config = dict(
    model='audio embedding model',
    dataset='acted Russian speech (Dusha)',
    train_examples=26041,
    input='waveform_16khz',
    targets=['emotion'],
    num_classes=4,
    embedding_dim=128,
    arch='wavenet',
    norm='batchnorm',
    depths=[14],
    kernel_size=5,
    wave_channels=128,
    wave_strides=[10, 4, 4],
    widths=[128],
    am_softmax_margin=0.3,
    am_softmax_scale=16,
    init='trunc_normal_002',
    residual_init='zero_last',
    optimizer='muon',
    muon_scale='match_rms_adamw',
    lr=0.0017,
    momentum=0.95,
    nesterov=True,
    orthogonalizer='polar_express',
    adamw_lr_other_params=0.0022,
    steps=5300,
    batch_size=256,
    epochs=52.1,
    lr_schedule='cosine',
    final_lr_fraction=0,
    warmup_steps=530,
    weight_decay=0.3,
    adamw_weight_decay_other_params=0.05,
)
Rows from block 2, named by matrix and row number. Rows with one number belong to one channel. Each number is 128 + 24 x the weight over its row's rms, rounded and kept within 0 to 255. All counts start at 0. Numbers have three digits each. After the name is the row's rms in percent of the matrix's.
# filt: filter width-5 conv, dilation 4 (model.blocks.2.filt.weight, 128x128x5), inputs 76-94, a 5 kernel for each
# gate: gate width-5 conv, dilation 4 (model.blocks.2.gate.weight, 128x128x5), inputs 76-94, a 5 kernel for each
filt.46 101:124143113126141159118130133118137129125151175113125149133135164153119122141118164117098160132094116117121129173103143111130136146147118141126107143122121099127117106130117117131109188110187097126105138163163125110125166085147114090120113129137159160113136177057096148133103161139171086
gate.46 103:116100156168123100144145137127140095149134180128147119127085121128089126099127106143141084090122111115119150124146128129110134107102142125133118130123168120137114098114162140140118079157130132086089133178158129134144121086133115120126085101156170090147145122136103118086132142076103143
filt.47 103:124139080119147105115130154103100146126140128132162125128099092118130111072147137098106130155122101093142140114116139136114127152160138177140137118138127108112147138083156181137136122127153116141103136118126128104150171127131096133122120112125116194133124145142122152112104149096142120
gate.47 102:123095084180126142118105152124143134139133126103097139106112127123134167134122110127138107113091157157129121079096119100138122091114138150105136127137097099138102112177085159137132101072108145082148116125145130150158144161132156165118111152140145112143101130171119111116091132165150112
filt.48 099:146136122100129178143133141164119158143113135131129114098099150111148130116099111135177143141145147122109169151098094109111136136116109129135136150132137146136165094134179117119125130113130129110148142124135087128134106102080136142118151116146082090152137118101131122092131122110093119
gate.48 100:066132127138124115110127149147154104110147135127124105068128113106127144101143130123127119112121140122101146095085113175122102121138118133103143086125131113159121107174102169147080127132184138104120135126071112152110127122087163105116164146124103093141141155114120191130087125119137071
filt.49 100:091106137122092135114098137169110068166088097160087118098127137155122124106140103121099146123137146114150142125129107126126140095155160133117161165119139120114125147144138152155109113083121145153116109110118135119105164152153093156107135139088130128146156139120104122101132150145110142
gate.49 098:142128163138123126101194148134131122122132118146145131155115108116082141092121123178125096089132118145187118133134108109117108157068179084156134136119129111124152126121093115147064122125084101132112103133138088153136114134170124086113099172120118157121124151134169138137143115165081135
filt.50 101:108159126136131120089153171119134160121155180150122139165152114110060093146128174102111156109077099114104154133117172103143138127135135133157108118138140092168156168132127127137081148156139156113136173135121176112116112159136122133130129156115103092155110144115147140131105112098108148
gate.50 100:114108106171088112128072117147146121083143155154132115095111118122135113118129134127176107118120144114168123147134097142106086118114139090112108127144085074149121140153109113127138154110103161114113155135109119196138088142130109153135123132115126114126128125140112118150064160121110090
filt.51 098:152085120077116108135117149102169128144125120152120107109118111118142115149152151190133147124093101137129085125114129124139143127115086130123096159141111092118191086133161123134125115138124116169131104123121137127094139101123153121157106108102127137082123104134126114153090092165171084
gate.51 100:123133123125140122143103133117145109173107101117185185102133151136111147164168098156119130108111135148112138106103162086129096107104137142138112080139114136181124108109149133097133126123175124093106124151113093135110190084101086110124107140117101148077135161172086166111126105140169173
filt.52 101:119133140121162116139135139154137144194166170153133086121134070113111138149144112174133066142165102068146145102116113095145149161113128095130109148160128126092115144159134140142116107097171076120119082115099096115134158100155125132130099135105131121138121105118135108090102107111139134
gate.52 101:119118085132155140112141151147120127123132120122165099143116205147109116128077088133142099144169171148133138092121090153115140125102120140171149197107169097128114159125103117114146143152109142134097121102142129102120092122134132116109103130117117134113151149120138127116158155113136070
filt.53 100:109102130152097137163163156143113114158104122128156135180195135102117115141113179162165140147068151106129158104107138115119184089139101158152144086191139145131167171158135126108135118188182144155122144141108122150107124124168122132113152130087103119122108128118138143140105139092155159
gate.53 102:152125154152117151121132103095132154162109118150153142167149134129121120158169130125129101175158150130104130117104080110123147095099149140137169177138113118090143133127100160136173149104100131132133117149118081137130145153108141131125154154131076102102105158116133132160127147113082098
filt.54 099:136139140117163117120125127129158146134097159117098118108121115112094131118154102157153172121149061154101109120109142169127126099132123144121073093124092157104126140155141139137196151161146121137114162141127172129126130133100146143142091152114152120152100109148128113121176144125077128
gate.54 103:119088123090132105095145156129138114110166176152105150145075139123139135144116132153108122093138093137121162122122174148103144089117082069138130105133119123077145148122112135143142120112141130152114131122122122143118107148146105118147138111138141146127173115124117087147111114085078092
filt.55 100:093126123110122095161122121115108163120102079139144127148123114135134120134082139145124147134099134099108104127155101133143131110123086065128141138140118140130080105103125141115135069149163140119132098158091134113172153134126115113156096147128108108137096100144190111165095140143111101
gate.55 101:131126081129108161120115113086125091120143166127109127131118158114087138145120128101165069124106105164100122101136102148144083158190126116132121169134147105145089148163086111146108140084107151141107139138153128148141181117117122100088126102150105104091133115112132134085109139112153145
filt.56 101:102095112142113165120118119125142171149134149071127097112133149157133103117128147130156122067149117149141110093118114135098069120109134115118129119065118086117127110159128124127110146140115088110113140108131114119127087179133120113139135108109112107107125129149146117123120129121117159
gate.56 103:099123169153096113145129108095072154112167137137107128143141139122132130138129134173147081119121089176139117150119115171129159124108164134160133092123127159136096083124112110122125126140173128094116140136118114163133106143132125129120129099132154154143119125122164093062092123081086122
filt.57 100:155125114110130142139141137119151164121104143133130149155140124176113135133124116140105142123120140116165117143110164147108107138129129137147127193143138128154119142134166147132119108216121114162129156135139108131148125137114127159125078131129132147114138103127138118143106095094186130
gate.57 101:125123132118090097147162171107117117092163124134098091121090122141146162114159142120163110130129090076143066093109109133105105146084110156133076157121116119146126111144134121116123119127094155091106155116113106156104122126130114124136133093133136122148129110153139154096094157133170139
filt.58 099:155146159113163173131161163142151084103149135155131186136137146131115140123146134161143144124122131108218114175145144122117138116113117184117117133139106115122158139166163119109144143117151138168147181178127114126118151098146139138132178153158108093142125140146145134142115133145124133
gate.58 100:162131167150143129186159153146135162104088139163096143163132141168172077079129148126126117111142121095140142124152095050120115148112147115093106134140121114129118095137144136097135149186148129094154144147163117116144130125109114146169110123100144090154102180151168101135118143135134111
filt.59 102:126114115082151156123149133140118124120150115146152126109108160117128101120098097110123135154129078131132144089106106138141121141144115092100136114118149118108152074120138111103119132066092107137141099155114090129105106159110138121139133133118124121180140127120123086101087123146157115
gate.59 099:112153137128119147120114126129165169109078102122113105097170097100123158093120132129145136090098111112138132127105155159142131151164157097148109116149112116128142114129138098149133114164126186175135115126136146159155100112135101108181150129138136132104143106090115125087142128158105130
filt.60 100:182156119120144118101127145136117142077132124093115141135127112150157149136173110111141141141177124095099146142139135130134151087142155099119167100147119150101117122135133115126191110142117177122156147113114125164121166129112143153150136127153127157132152146089143112147144160066148139
gate.60 100:127105098156107146128120094141171163144117144134131127117133090108125203126152180130169116130117114145093130122105119122104123155110136115152152103142102135078119128154128131125089125125175179168147120113102088163124103115080145177119130111112117092100091116116107173130129152152123127
filt.61 101:149110123091130105130128137146130152106155143158099153108155102118116118141135127133130113112142120092088131107101119146164112117106134141147129078123156147124094114083111166121124109180198121132155097112130126105149151091121139117118121109115160166148182115103079154108157143111143114
gate.61 107:141119119125114155138103101156116143075148126138132095077122104092111104136161137118135126142101138136102160140153130157129128112156120112133158145135133124135145117173172063155111189133144135147124146108117131160134128129178132144091152149151110182170085123123123109157098108134159141
filt.62 098:155127094111138132150158123086111077112151113163141120125139142162128071126129131106109139134177122146123158157190148094131115159134173117150103111108109119155123122131122087132138186106090102116168152134166126163116127115181132109121106121133122158152135132132105110111107151119140130
gate.62 099:117144134138128110154101125100148088139132097143104102095130138143095153162129094151141122110162095073112134081131125125142172119112137115120127132109121145106103131109107096103121164087140153108134097115102161127126151154083129144133138137144171101195143108119139151107116178159143131
filt.63 100:155128155170126133113133086112093180114138145084120124149132140148160111130151124078110103176107103103120120105106150163117143136118118101163185123089152115134110108146109128146099152147115149118134136144140151111105110156157161101117134094132124136120166159092110129148146109087127091
gate.63 099:127130142103138177082154134135138112104120147095094115097153141104138109092107106106108151176144146131111100177112082117110087091115153121133132136148128124110124098089135161103159158135138173138112128113129101102153087088145129131119119168122126128113128132139181147130095088175110145
filt.64 102:092132120132129148126124145132121114145104163124156102113094109120089118143115112152134128152116092137081096100117143127133131109154141165140114140143155159137144103121127126091116101109124121140125129120107129114079166098106139153142115129140138108104175098132146119101103136118105133
gate.64 102:115127115123137138113126156088126104137196127109100208125130153191153105127114123134088102161141138141124128142132144079140119120123145114093133098123142076153122161118104120158116132157080090153122145118104122118110105084093126101112123120142110120180143177127140142131119110124101136
filt.65 100:121113123099097131139120133118148134132122138146093099140106156115133177075117134065126124083092137174073166124126153112144132115142113127161131144097176075162114135098150121155122120078146090090113108144156147127173110163134122116139120117074169161088135123110171117138139141058122138
gate.65 099:101182143155138143177144138138157117168129112099136138182127135125141161119085125106116113104130145120105106099101114100110127104175118142149123194122131107087104163123117115110141119127172133156125117124124131118089127140083110139120133110151135136119134121165161115152152121103134124
filt.66 098:132151164140111102148120133131141078081117121121115115170111115124118128125122101189170115107129135138106099139084115097099176137073108148126119108158116156135107086154150126141143093158142176155132115114114155116122138142123083147137141130150127105121113088152164102151100071153089153
gate.66 097:090145113099132177147114126093101100139144110169100119120139129110117134093121068185148174124120148127093121108137164144110132143155121125137131089114109112111151130193112087131123141120131106120099108099129133104109096084123092165145122164125110122097101101081110108110115137116142117
filt.67 098:138097130123108134146118126144121118133113119138165125093204129128124124118108085130161119161117143117152112103107138151149123117115131120100124156056137147130138149131136123139186171154104124108151103137173120107164141150113142129119135126148116176128105135144107148082164172094133057
gate.67 100:121099135146132157118154110152116130122140125103140088124170140120072091118098131170151159125116135140143111113141156106144189127141135107130117121103132119115129124098100099147168136111113160109107158134121142113138141150127159104125142147106098102113119093120136131123132152094106130
filt.68 098:138104167111126190149148153106094138137155148152119109134122128111113153121106116165096134138100115121131122112105123143124124168142129146125125154153078137187130134100120118152130168139080117072110097118146162133110147154135122077102140111129108132140149119118115141126121093130113151
gate.68 099:133140108114117138124100121128072133109105107140091110116125109138140089176127113128113106125172104079129165139121129168162114138104159133144107099097157093129124114104123126141133179085091183104171132142152159109149110116101127094142136140141131141156129168139139135125115110123110140
filt.69 104:156120124110119085089172140141141107133169178082117102129123142120160119093135107100143156143151140165106136131112119093112100116152147128093141159150125124167140126117140061118126098088145090129112113104140111129118117172125129134125150123158093126185146125144140129109151144172101107
gate.69 101:123094120149094150142139132122132125123090086163145113088125136093134133130139132119112107137092117128110136120109118129124109158117066144108153114153122129158120111168148105126101171148105100160127094140136166118125117098174131118137102133149088151151147127107128143170103097101179114
filt.70 100:124155087114103129139122120094135104105186141112084124115146117170123097121133150118114131152132158133180142121117118175127122108137173103126117136134170133141149122142111156098142158110133114157081099111114124160106132139154089138136110132123128109141067102151127097133088167115164099
gate.70 102:146121145130151087091111151119125119126122086173151119105097111127128126168120105147136110140158139110081125167101158103157118109170084142110120142123159106126115078089130146113132160092060124156129114135129122129133109120148172152134138144105148142121172119131127140108152147121145098
filt.71 098:157137100110124143141110082178155160097145068147109109124129128153156160166164134066123123125150150134124102132105135115111122115132156147094106136144143155159117130125114152150116124119107158154146150132101132128141129124096143168107118145137195146158125117102117174160130154099145123
gate.71 097:128130122127135136142150131093130153145118129100149111119098153136148145127171074122134110102145175104156118111128119117140113180159119141137118167106120124117102129125118149159102174155167104119131097106106116122119132104127153113078139106083145134133156140093146098099175125095113150
filt.72 101:135149133079141121160118137119120112112095082132142134162106133127157175158152115114102102123142144140115100139125115095119130132107110109124166161121116147129143149105142114148134130170122092109137123124153098117089147140137141154130109109125151132135155149137131163117094160166123097
gate.72 100:120135118094107101110105114156174133160099145174135131141135124186131111082112140117101111104141102084145127134112104149154139105147132169130117163102142100119112156172092127105117078112113095104138175121144116137115117127107146168138139124135138135118140117152100109090203131138147134
filt.73 101:128139138122105120156126134099099122098162157175154142116113121100112124138149184120138157130150143109110145147101173131149132137122161089149114115160112132194139113134158117083094053166147117147130146117119133118136101129142129153135135180102137124127110110174137132144104110126128082
gate.73 099:122104134105155124133136119140132137128127134104183133122144118124130115126115128137175146103106160132081101133104106123118087134117166141124131120174127091104111130147120160131109118102155178135108116153124153092155130103127140119162119168146130168112080145151126153064104166106116152
filt.74 099:118114159126154129179101138155133143135192094128132138124111089088112121192114119113125100139124148113126118125115091118094141095136124177184099105143123132123107101119100094144084117127078136154119136126125107117142135124152130119116142167122167129134116111151112111139146138118125151
gate.74 100:161132163139095128123125086092201120168146148116115156132158138131150129070126116135141140095153142082138114141113146101101131121134181148143113107116127128191135100141116133125162106115138134152095117089137157154130166101139105124141124142088094153146140120139153132131107107149123159
filt.75 100:168095113128130111153135141115152131111076158159145131140145136116144164177139129138125123121138105149095107139131119139121142142117051134103120116148127133114127132139136163167146160127136114136116127127142107150139151103135150149134130115127072137113102116158129136168166117091160083
gate.75 102:124116148141100131128144159109150140119099088104126158141129140161160125109120155144144116163164152114148149148102184140137125133107136060128101119151114110086119149129150156062105108099133133147139085119076135098189132107127099135121117134125142118152148118148153121152136107125173108
filt.76 101:109084173102121146120141151187124152098174138138157151117119116128169124123104154157096104136114137174134109107119129120159131113121125126132116125164126142120127151140115118118133151149135125207104114122135152072117134112102131100133138123110078090162168180115182143103085122128125112
gate.76 098:134094091150106111099128127168168097143146119141096125151072113150135163111138104113128091134116110172137113118127098128147145156168123154105151161198122122118132144161129105121135143081143090150145108091117087152103121155110123117113116146124127131178142140152107124120160120094157117
filt.77 100:103146154132096113121140160092153114145143118158104152118105110158175120131108106145137145097129186116113119130094129152115113129123105170121113126103154115149162116174103161105159078145133143127146152124135132107114164135113134127137120113121161143135077140123115072138134128108191172
gate.77 100:118125130090139123116128194127068108127111094115124132096160152092147110172138074112102076165105146171129090144135167130102144112129158151108117160115119115126111143157115115111111164115130161119111102126155155192124122114140162134125148122106157116144132100116124104133143107135118091
filt.78 100:195119130124167155132122114144164121151134152124093110150116146121124133144162071175126141181121119122149131150134160114127137159111158116123128102145100152093130122168076134100104100072125107106125089154113154152132116056095121109091134130107139119118117159170136157148126128145157155
gate.78 100:130147192135143157134138142115122140150133089140107099080080141169127093125102071154165128128152138103144092110136110136087131155166109095093125154130129108118139101107104079116108107155163096129142117154153086117096140108140124117140112136142158125190136124134138124111115095086122108
filt.79 100:111083127157128141109132137149104127134130129161068122079132144094089130126137095158137157172074121102146089178157127119129086138164138129090146108164112089152124134139115093117144109092108093100133146143167134131107124096114155106127136120171152138155134119101168112133111095147147115
gate.79 099:112124116142084115123116135135095119137099138129118110116121135151108131136123166124143130092118173163129115105152122126090107132137113129142128094109124174131139088133144149131148159149123116133129100158124101139097146114132132122110112130151086152098123099114132157129153123118110114
filt.80 101:110161109107110146119186135163073115127128088116132103134129144131139160133139120173134096113122114146134133115154134091105119110129111129167128140114134139130109112089149097149155144141081120131153112130142120143183129137136114128118131106116185103109126130122133122154141127135200093
gate.80 098:141131140194122154154156109081114131120179153110116098121125112138125098087101123143121143117146165113121137091107085142175131093118141106145086130107134131144152137050133112070136123142114112111128100142112126125102129104146112122147152117156116112152145122204129135123164156109150098
filt.81 100:133107120108136107127147101119096109106080125116130121120139151131159123107144151128122175175110073176130105145061126138118150156124115073140125134122093100139124088145110104090129138158110139143150126128132124103096076137103153143119127110147136129140129167150138171094126131140097168
gate.81 100:119108117093140108126157132114082136172130120065145118135153111075104168144159114097137123166145156142139161136095138112156121057136163145152122126145147094146135117129140124110120150147175147135138136135135095094107110113157114140117120128163123134124128150132105184137142123107098129
filt.82 102:135134124114164149162132114123081143192124143112118107127117114155143095127071106154113125134134148108086135162148120136117113103111133140101124137109153114113124122124129153111122137112136116119143111138108135084103116134129136105109130150107128108110120145110107128138157180111124144
gate.82 100:148132112137131138113097175116087150129120145120096133102093149113154131161116092134088170126122138160124128108175175134114119130136110172099122128132149097106128124151108140126136165131129108160088086085136122139112140153096116118161129138127117138170086131157120157141156107116142080
filt.83 099:166117166131128155149127118132115124173111121128167129120103111184104123097163155127113126124149140136073104159156113106131100151100134089129157147121152145155106116171135148137143139111115126137146146129099130127110122104129148105116085134138097109102123167152137092132149078110150153
gate.83 097:106154132134130165142110083104161101155109158102117114144145142141111149117140139139116173127125126142103143138130124120129141118137157159131131169130085102141151155112134135099088196141127108176140099087112134150118107137124124137144111149133080150100096171145119127167171140148174099
filt.84 099:095128122149157095146141158137136139127177108082139126124078149145162142133143152109108106156111102047098160117118139118113124166118141106121178143120116146138146146169143128094079112107086106112140121133105129122139148116109158122146168164158154149136121152135141142129126100123132105
gate.84 098:111107121138090121086123134143146141160110091144104131099105095148163114165119116091119107117138094087136151135103165142144115109164121131133125114149112119137148122125133143187152130120121182137138143158134121134132106125118106136132132093069131080120107097130089110103173118115101149
filt.85 101:136112117141122116163152120128118114106140073165143122084129119194136152150143118141158115091160073195097106121147159158135109129102121097128156119146125152139125119161134186150115118119173117107155123136159102121171127139129131153119125138115134122150188111168129134139132129112124147
gate.85 102:095105125109109160170087146140161153106109147166114132170122144122125163127138112125118121105110092130117116118129131096097156154113151141137124143089137096129131120143150121117152132126154174101125148128118091112124117122081132125131128117142149166149125092125128119128103117179122128
filt.86 102:107128138123125111097137132108132046118143106146106120145140103114115109121133114102094147125113129124112158162148156130124126087157139136111114096121108116097139123138066123078132145112150119105107125106167135157134115146128131117074134126147129125112152117163128176129102158158160112
gate.86 101:154122141143128151106127146133118148086093143135056112130122136139113119108137144085113127114141124117119114139114146120155107130114136124133129128156125141106105099132123127180119123199154144142103118126125110112138129125092107122141111114107158137125129148133116123170105127125170116
filt.87 102:153110152121078121136106143146154190145122129116117125175125140129094160141152149104115142174165114190136085116099094105066113152179164117125099150130131166135101164108153168118116099135141098098090131133155146076117183141119128115150128165159134166118139121095123109127107122084097111
gate.87 102:139127121142163093141112172113111104162158159096183150055125150140107139095149086093192100120086100151151102105158180104141152100112144130150176106068147137139139116144128127101160127094136191147141109130131110100110135124111122151119128149102142137142113149162136157142185180186106168
filt.88 101:112123111132144184146143130127160109106154081139149076109085123119127148150129158118125127099129117116180143142149129139096119135135105146112103127125154122104121153135153101137141170107141123130140150142144148115114118136123173134141136127123149130142139144120128125147124137122103119
gate.88 099:124091132104111120154154147127145145099180115091125116092117115131135113141153150135125142125164072121134116115177110107136080140122123089087093117154107160148114095132056110144107130167113136130133121123141089128129134119093139152156112127140132116096119129113152141121114081086108076
filt.89 100:093104142098111118120120139145129128092164106130077119133143128107117142143103083168127133151082119128160136130143123128106135107138147128107144173146145137096125086120104142158136084169118137156108150134158151140120101143121129136119130110114178122149145133106091177127112104104117114
gate.89 102:119132109075103131125139105161121143081130127118172087133125142122116125126101146153119151114137104184119102132116068122112142169104114116111140126087123113119106115136131138117132105154128081117120132141104106134119111105093118119126150124109161123093122107176070153151127082184116125
filt.90 104:124128173129096111155115164125126156115132059122137139067133132109150160149146091151135151152153122119131120110166137114134118135102122152145142147132134135125104163141112119117136182071063157105134152129112142188128157096162125153148140122137150106102124127183128130130121097149160097
gate.90 101:143140143115105150134111132139077118174084101121140157150151175107108128109102153157149133165134159129150101127121141106105091107122141183099114094178107127115144153111123096142099152103125114118135131153115154132139135147114121121137100125161134121167108163138081160129200106127116123
filt.91 101:110155099151158115126102115150134095130142165144146146120125084153182131107147108126119138071104087112083121094128073109122081144098126135088114167132137132138130123150107090157102177171176137103148135162115121143145105136132138160136119114149124103159154079116148100132086127132135153
gate.91 101:138118099131096131110073091093090135125151135135118113124133138143148156123143107114105124168128116167130115135147209105129142167111158134089130113118092085090110137105105150163170123113131122121132139136158112109126123112113114143140161100142135137147102116175131152107096135141091132
filt.92 100:143117091134153176124121171109145161057135151122119139127146157150100102114129095088093106158117127137134136167121111122116054162122115145078128142109133136175142125124132076089105096088075119134154143140154148157109145132122156140138140106149124168140124159121147127112168133170133132
gate.92 099:120145129109079118097126155130137146134060158083142142137154138092137150148138135158127107127154167121083127121123111132109127154138112119087120150139102122117112112076161175174135138147128097126138118108132130136123150145157131108120127152103142122131144127127151115122110060122122110
filt.93 104:143154114106126121163114181114163106087113140134126119122157111138133120117162098130113070088133118191118123122113144108173116093157131135125101118110123128100146136154103100148144148117115158165095126132130100083119135083124117113127135132147177127104112137129134156144119149145135118
gate.93 103:125092115114134127118111144130167114172097134125103097121113077151150171108133121127117106179109141141113082120138145128139122113070113132117100152147101111141110135131107145150155132160116175128109133137111107147139104154143143128114151095136145071194152113123129177119112115146077115
filt.94 102:118120128121125097149114117099134131130115147106121126127113151119136109150124125127138154122140151132122149175155095130120148190124106081097088117086134160137099144161124153143127117197095141097143136104111128152120133146114126124112100127117126070124108176128145096107164093124141083
gate.94 098:140119141129107114090172162182149095111101167111102103116140150094147172147137144150143132126130138102087140144129102150091107134135152123096112125096111098179143102080118162137137130134170091094141130135124102113137102095100115123143141111126112125129125124105137136159178124145135203
filt.95 101:103193103081108124124131078121081117141135133127142154121147146145103113118117112119105135141128127139161145135095095107078089138120108100108173079102144141113120161153121147122152159096128144110133132127103130121113131106120131116141139127142102167149164122169139128135125116149151176
gate.95 099:142123128098112142156122100187151154143125113105145159156122134127114131152155146099115077168157098144125151141172139122141113126159145135134148103174137160137111154136075116139134124118078126213158143129159147152136149162152164126107118119131076149136126171148135119090130117107094080
filt.96 099:129120122157138140109143087085071169163106087141166129117086106095138089145131136099126147135133151138103071126145136149144159157102134142153172103118141131170160086120131104115161126122155136125155108130130155104106128138124156126115158125136119115178175145116128120163161166136132167
gate.96 099:084131097137126147099097154143080123137131148148137139089095154100118144124092081123106119124108129106114156136129121107112160139111094130124193155118177159132132134148133137128120149126144140166147119140104129083155122150160121127142114133149110164099117132112138139145160127131128116
filt.97 100:099106155113136117155131163137095135163143130128154059075106100101121156102160135143131120179109150153176123133121097128143175139153149139162095113123128135102074128114078136134153162123099091093108118142121129147159110134131110137114074139121114124125112186117149161092105138183166104
gate.97 098:112105115090142126143121152129129173111143129127095137168134118146112140152109135130141102087151147146166145150136141066131107144150125113089148156139136151109129154137161102111127112105192172129109119127128097126100133148137102111148146145112121119144152104138076127125151095105119106
filt.98 101:131162121113158174133134168101124127105142127157137097144109146152136117125151136058119166163078152118128131136145091118120155145145128106180109148119138110141126066131085107118150160162070198180091107130133113156124103123117128121126140116077078185135119103109135127132063164137182115
gate.98 102:170119118141123158078103113138178161084098124127106151122186110114114124112123082150127137137165161161148148108145101126138116160104175146113112071103119155111159156129066145107097151116104167122150099159123117148175154119136123125135138108078109105089116093120144140118152151088138158
filt.99 098:150140135125140103150118130151145093136109136121096114106109161129131132120149139164114133206130066140144092133116155098138150125106145195129133146110109142120108088118119116103153165142120168134112133086148129127119141139103163141140105151138145106103114125137128093112079170158154108
gate.99 096:117187114147105150129119123076110122154104140092134147145138144081083120106138198116167125126092135150075150111088149199168105123107121144147107124124161127157129121120154116125132141109111130098135121116112130136150133121145125131120143116148140134123127151082133121141094098097143081
filt.100 096:109148158144130126143145136162139144114090128098094107157114111124148124117100163132137105123119084113057110149138135116129149125154123171101137132128118135080114131103108147106113192158119102133133134145103126113112106122114134144122117119170145132128142111133173119129130121123120188
gate.100 096:145122087145115115148106086121133149100119116152094084118156117119137119148165113112135111072099130105127116062110110139145103130137143136143105123125074123107093121139105101131120129147145149111135131112121128147079115131145119139129110126123170141119146099118121152119137105150157112
filt.101 101:106125146142198103147075152135140146099072110107120156106121132147121134109129127138160147141181103135150127106196127082162084144176120103133116137159109175145127132134146107118115103120142105125134131120104115134141128084091087132127122093148157118133149168145132134107111119118121146
gate.101 101:125119138133154112156138144121117149106153122085132146133109090123095127149145105126146111082091095121101121158148145118124176152124134105085126145055156096127126165126155140126146094129156094099156111133141123091168095117142123134103127134115171105118182144120119140141128163120110117
filt.102 101:109141106160171114154170118054151137128157162078151120160109072120151099092134112119110142088135157113092132082122123149109129116149083080132152134112126142110109152098154104154136129165151138171132090107140105113130147122125144184135130119136166149086128118112160116118138147145138104
gate.102 100:114132136177162123104127141202135090123106134140113120119123128131115121119094199098080104115074111147101153092095080113128112128119170084103107146092140139142102145095134117137118135140094105101128119125160125110103112110115125142133120105116112102133101070124131090134126067139151188
filt.103 098:137098135111127156151105126138109109158110147099146149101140136102118109143101110103125103116139114108149088125129137129115141121095103162172117106115125161118088130142116106122123146124124166093120128124138112112119129126167131115156150123138139153132172102125146161146099175173107130
gate.103 103:146134129154107158154113179092148097107134102111122158192175134110125099103149101137072108171129132124085139143098130108100101098159151147152103124173104129114121130171117127107150126112138163161122107089087081101128137132151107142132149131092120164127095081137136120160161158171179121
filt.104 097:123120130149115115108105087144166152136154124210139114152106113119105124122110107131121174127136149107158099119148122131125150134103142109108114101104104127125108117108098128093136158176154135089112129107146151133129143164084139134107111121127149154119134098105140117133149144126146110
gate.104 099:122139115110120140163157138136127159108142140105127138177129171132122091119091160140113132108137122144097127126140161081146165109194166143126140155104114112108137142082196122131112134158155151145155102113125080120143143145105122132158142141151100103147141126156154137148129109075161075
filt.105 099:128169129132087146113129125106114088138144119164174117107085129129141107142153186133107116064139123135102126157065110098148131068116170155103132067144123146150098148137112117116126077116148087086170149126121088143145129100055126124134125136142106129128133163110139115173086110107145148
gate.105 098:099136149128147128117136160097125128110107069128128134124143094128160143129148150091129152077125104089145153153126143117182125140116109115111129146094133152132149170146116131126127170144121151145144138103127121104142123109080118124140118125143113132125126092092136150149102158100125136
filt.106 099:159144145117117124124134135093151148118116127167155151169171107121124174120102144099153084136141121114150152075144154130136099125102123153162113084143128145153143144142129111143097134104129123105089112115115137128145144116143145160129119110149154118100159091162156174142103114126129113
gate.106 102:130119120164124131091130084152142157174109114121108132138107161126117183147111136122116149101097103106164110211121166165123122163130138163142111137105099151115090123129164160118127101097098141178115145128136140111165109122132160125135144152153120135135126175117133106151179094083132128
filt.107 100:130114118164145172148150117154151154078102124143158129132136120170150149132138147144140100121195169144136131115130131102153131155139143140135094085146157135147105169106102109129115145135113137138121125137133109135126111114132124129139127118121140156113179139131173151081156109150098094
gate.107 101:127117117158120104123152130121104139148181152084111181115120160106109141104094152136175149143149140109108083108149111144158146116132145111120122145137108095117140109156151113157133126110143068113091093123125157144135137137161123116143140105117129082149125165108116155107127107152131116
filt.108 099:113104138124135152148155149154090134101156158158089127125122128153135105139115128131169128133155171073064100121151138094164107123115135141104142131122133119117127139139176112145142165094120187082116127120155159107079086130116120140114132125151126125088141176139099119154068116098113122
gate.108 100:129128163151121143122146104124122143157101095157129137097130119114142145124178127145133131090146087163142138098134129134152155123100132087059123094090082095132125176111138128134133141132128106094117109147107105153139086098151118118154116106120136132135131104123138137161149114115174101
filt.109 099:117148137102126130103084090116146153166107148113124161127128161139113104103122120146127112144148109155128157096118162120122119119134141123127104098133125074098129101150123108092103155117116141139114127167141151086169136104118151153081151112096135091126131107141089141151103120095153102
gate.109 099:114125115118105110126171134134149111161129124160138177102149125138109104122151162141113125139108139130084096128127128120138124120166135077106090144128133121158140137099131109137102172124156125141164163139139102092137113128121153136116136136177115154137133113116160178162141160086133177
filt.110 102:152088109104167134117115130139145097093160156095093123155095143139111081099075115129119142116110096080070111112110091094124108146153093119126126161135156109120139131145133120136120139126116118125146144131141155117129112181133140123134111140170164141109131147130117063128105099125179158
gate.110 101:133106093119116146104099133107165137114103141158143133095105104134129095131113107102164155082120077107116161092138149117136115101141131114131062131151106129121149104139139131134122121125104139151145124120111136163125127120115136162093140130150145133128136158091152122169172102090082122
filt.111 100:129116149124147111133140128137162102142119149125119131123101110112095126123138163161105146137133103106099125164115109160109095148153127127115111159154131164134113090146126176150068102166109129154141151129156161152131118117125118133137088122171130154158151121171133107131096079122165145
gate.111 101:137137158103132100141156104156145138148109196157114143125118136120118111110103133161110143106111138103138123127113097145115111112119116093102087158119158146161125117131090158119190110148174110148099105131126124143132116116095123136156159126105138166080114108123116120108092128123113112
filt.112 100:154144113137152070183141102148139129141157166137112107182118140159140116125163136107122156150123156147097165137183147117142137150120121051130108147133140143104130101153112144143113156102110089151103124139123141132106104163139122137116154159137129135100140110128157075150093177147178114
gate.112 099:117152154151106160123119097116106091159131122126179143144151163160131136136154163127126116135152094141108124117113131104110106107141092163143142134185117157133170121135093136107141130137124091105163087120103111159126113163117093141104136144100105122129123137158123107114088097182135141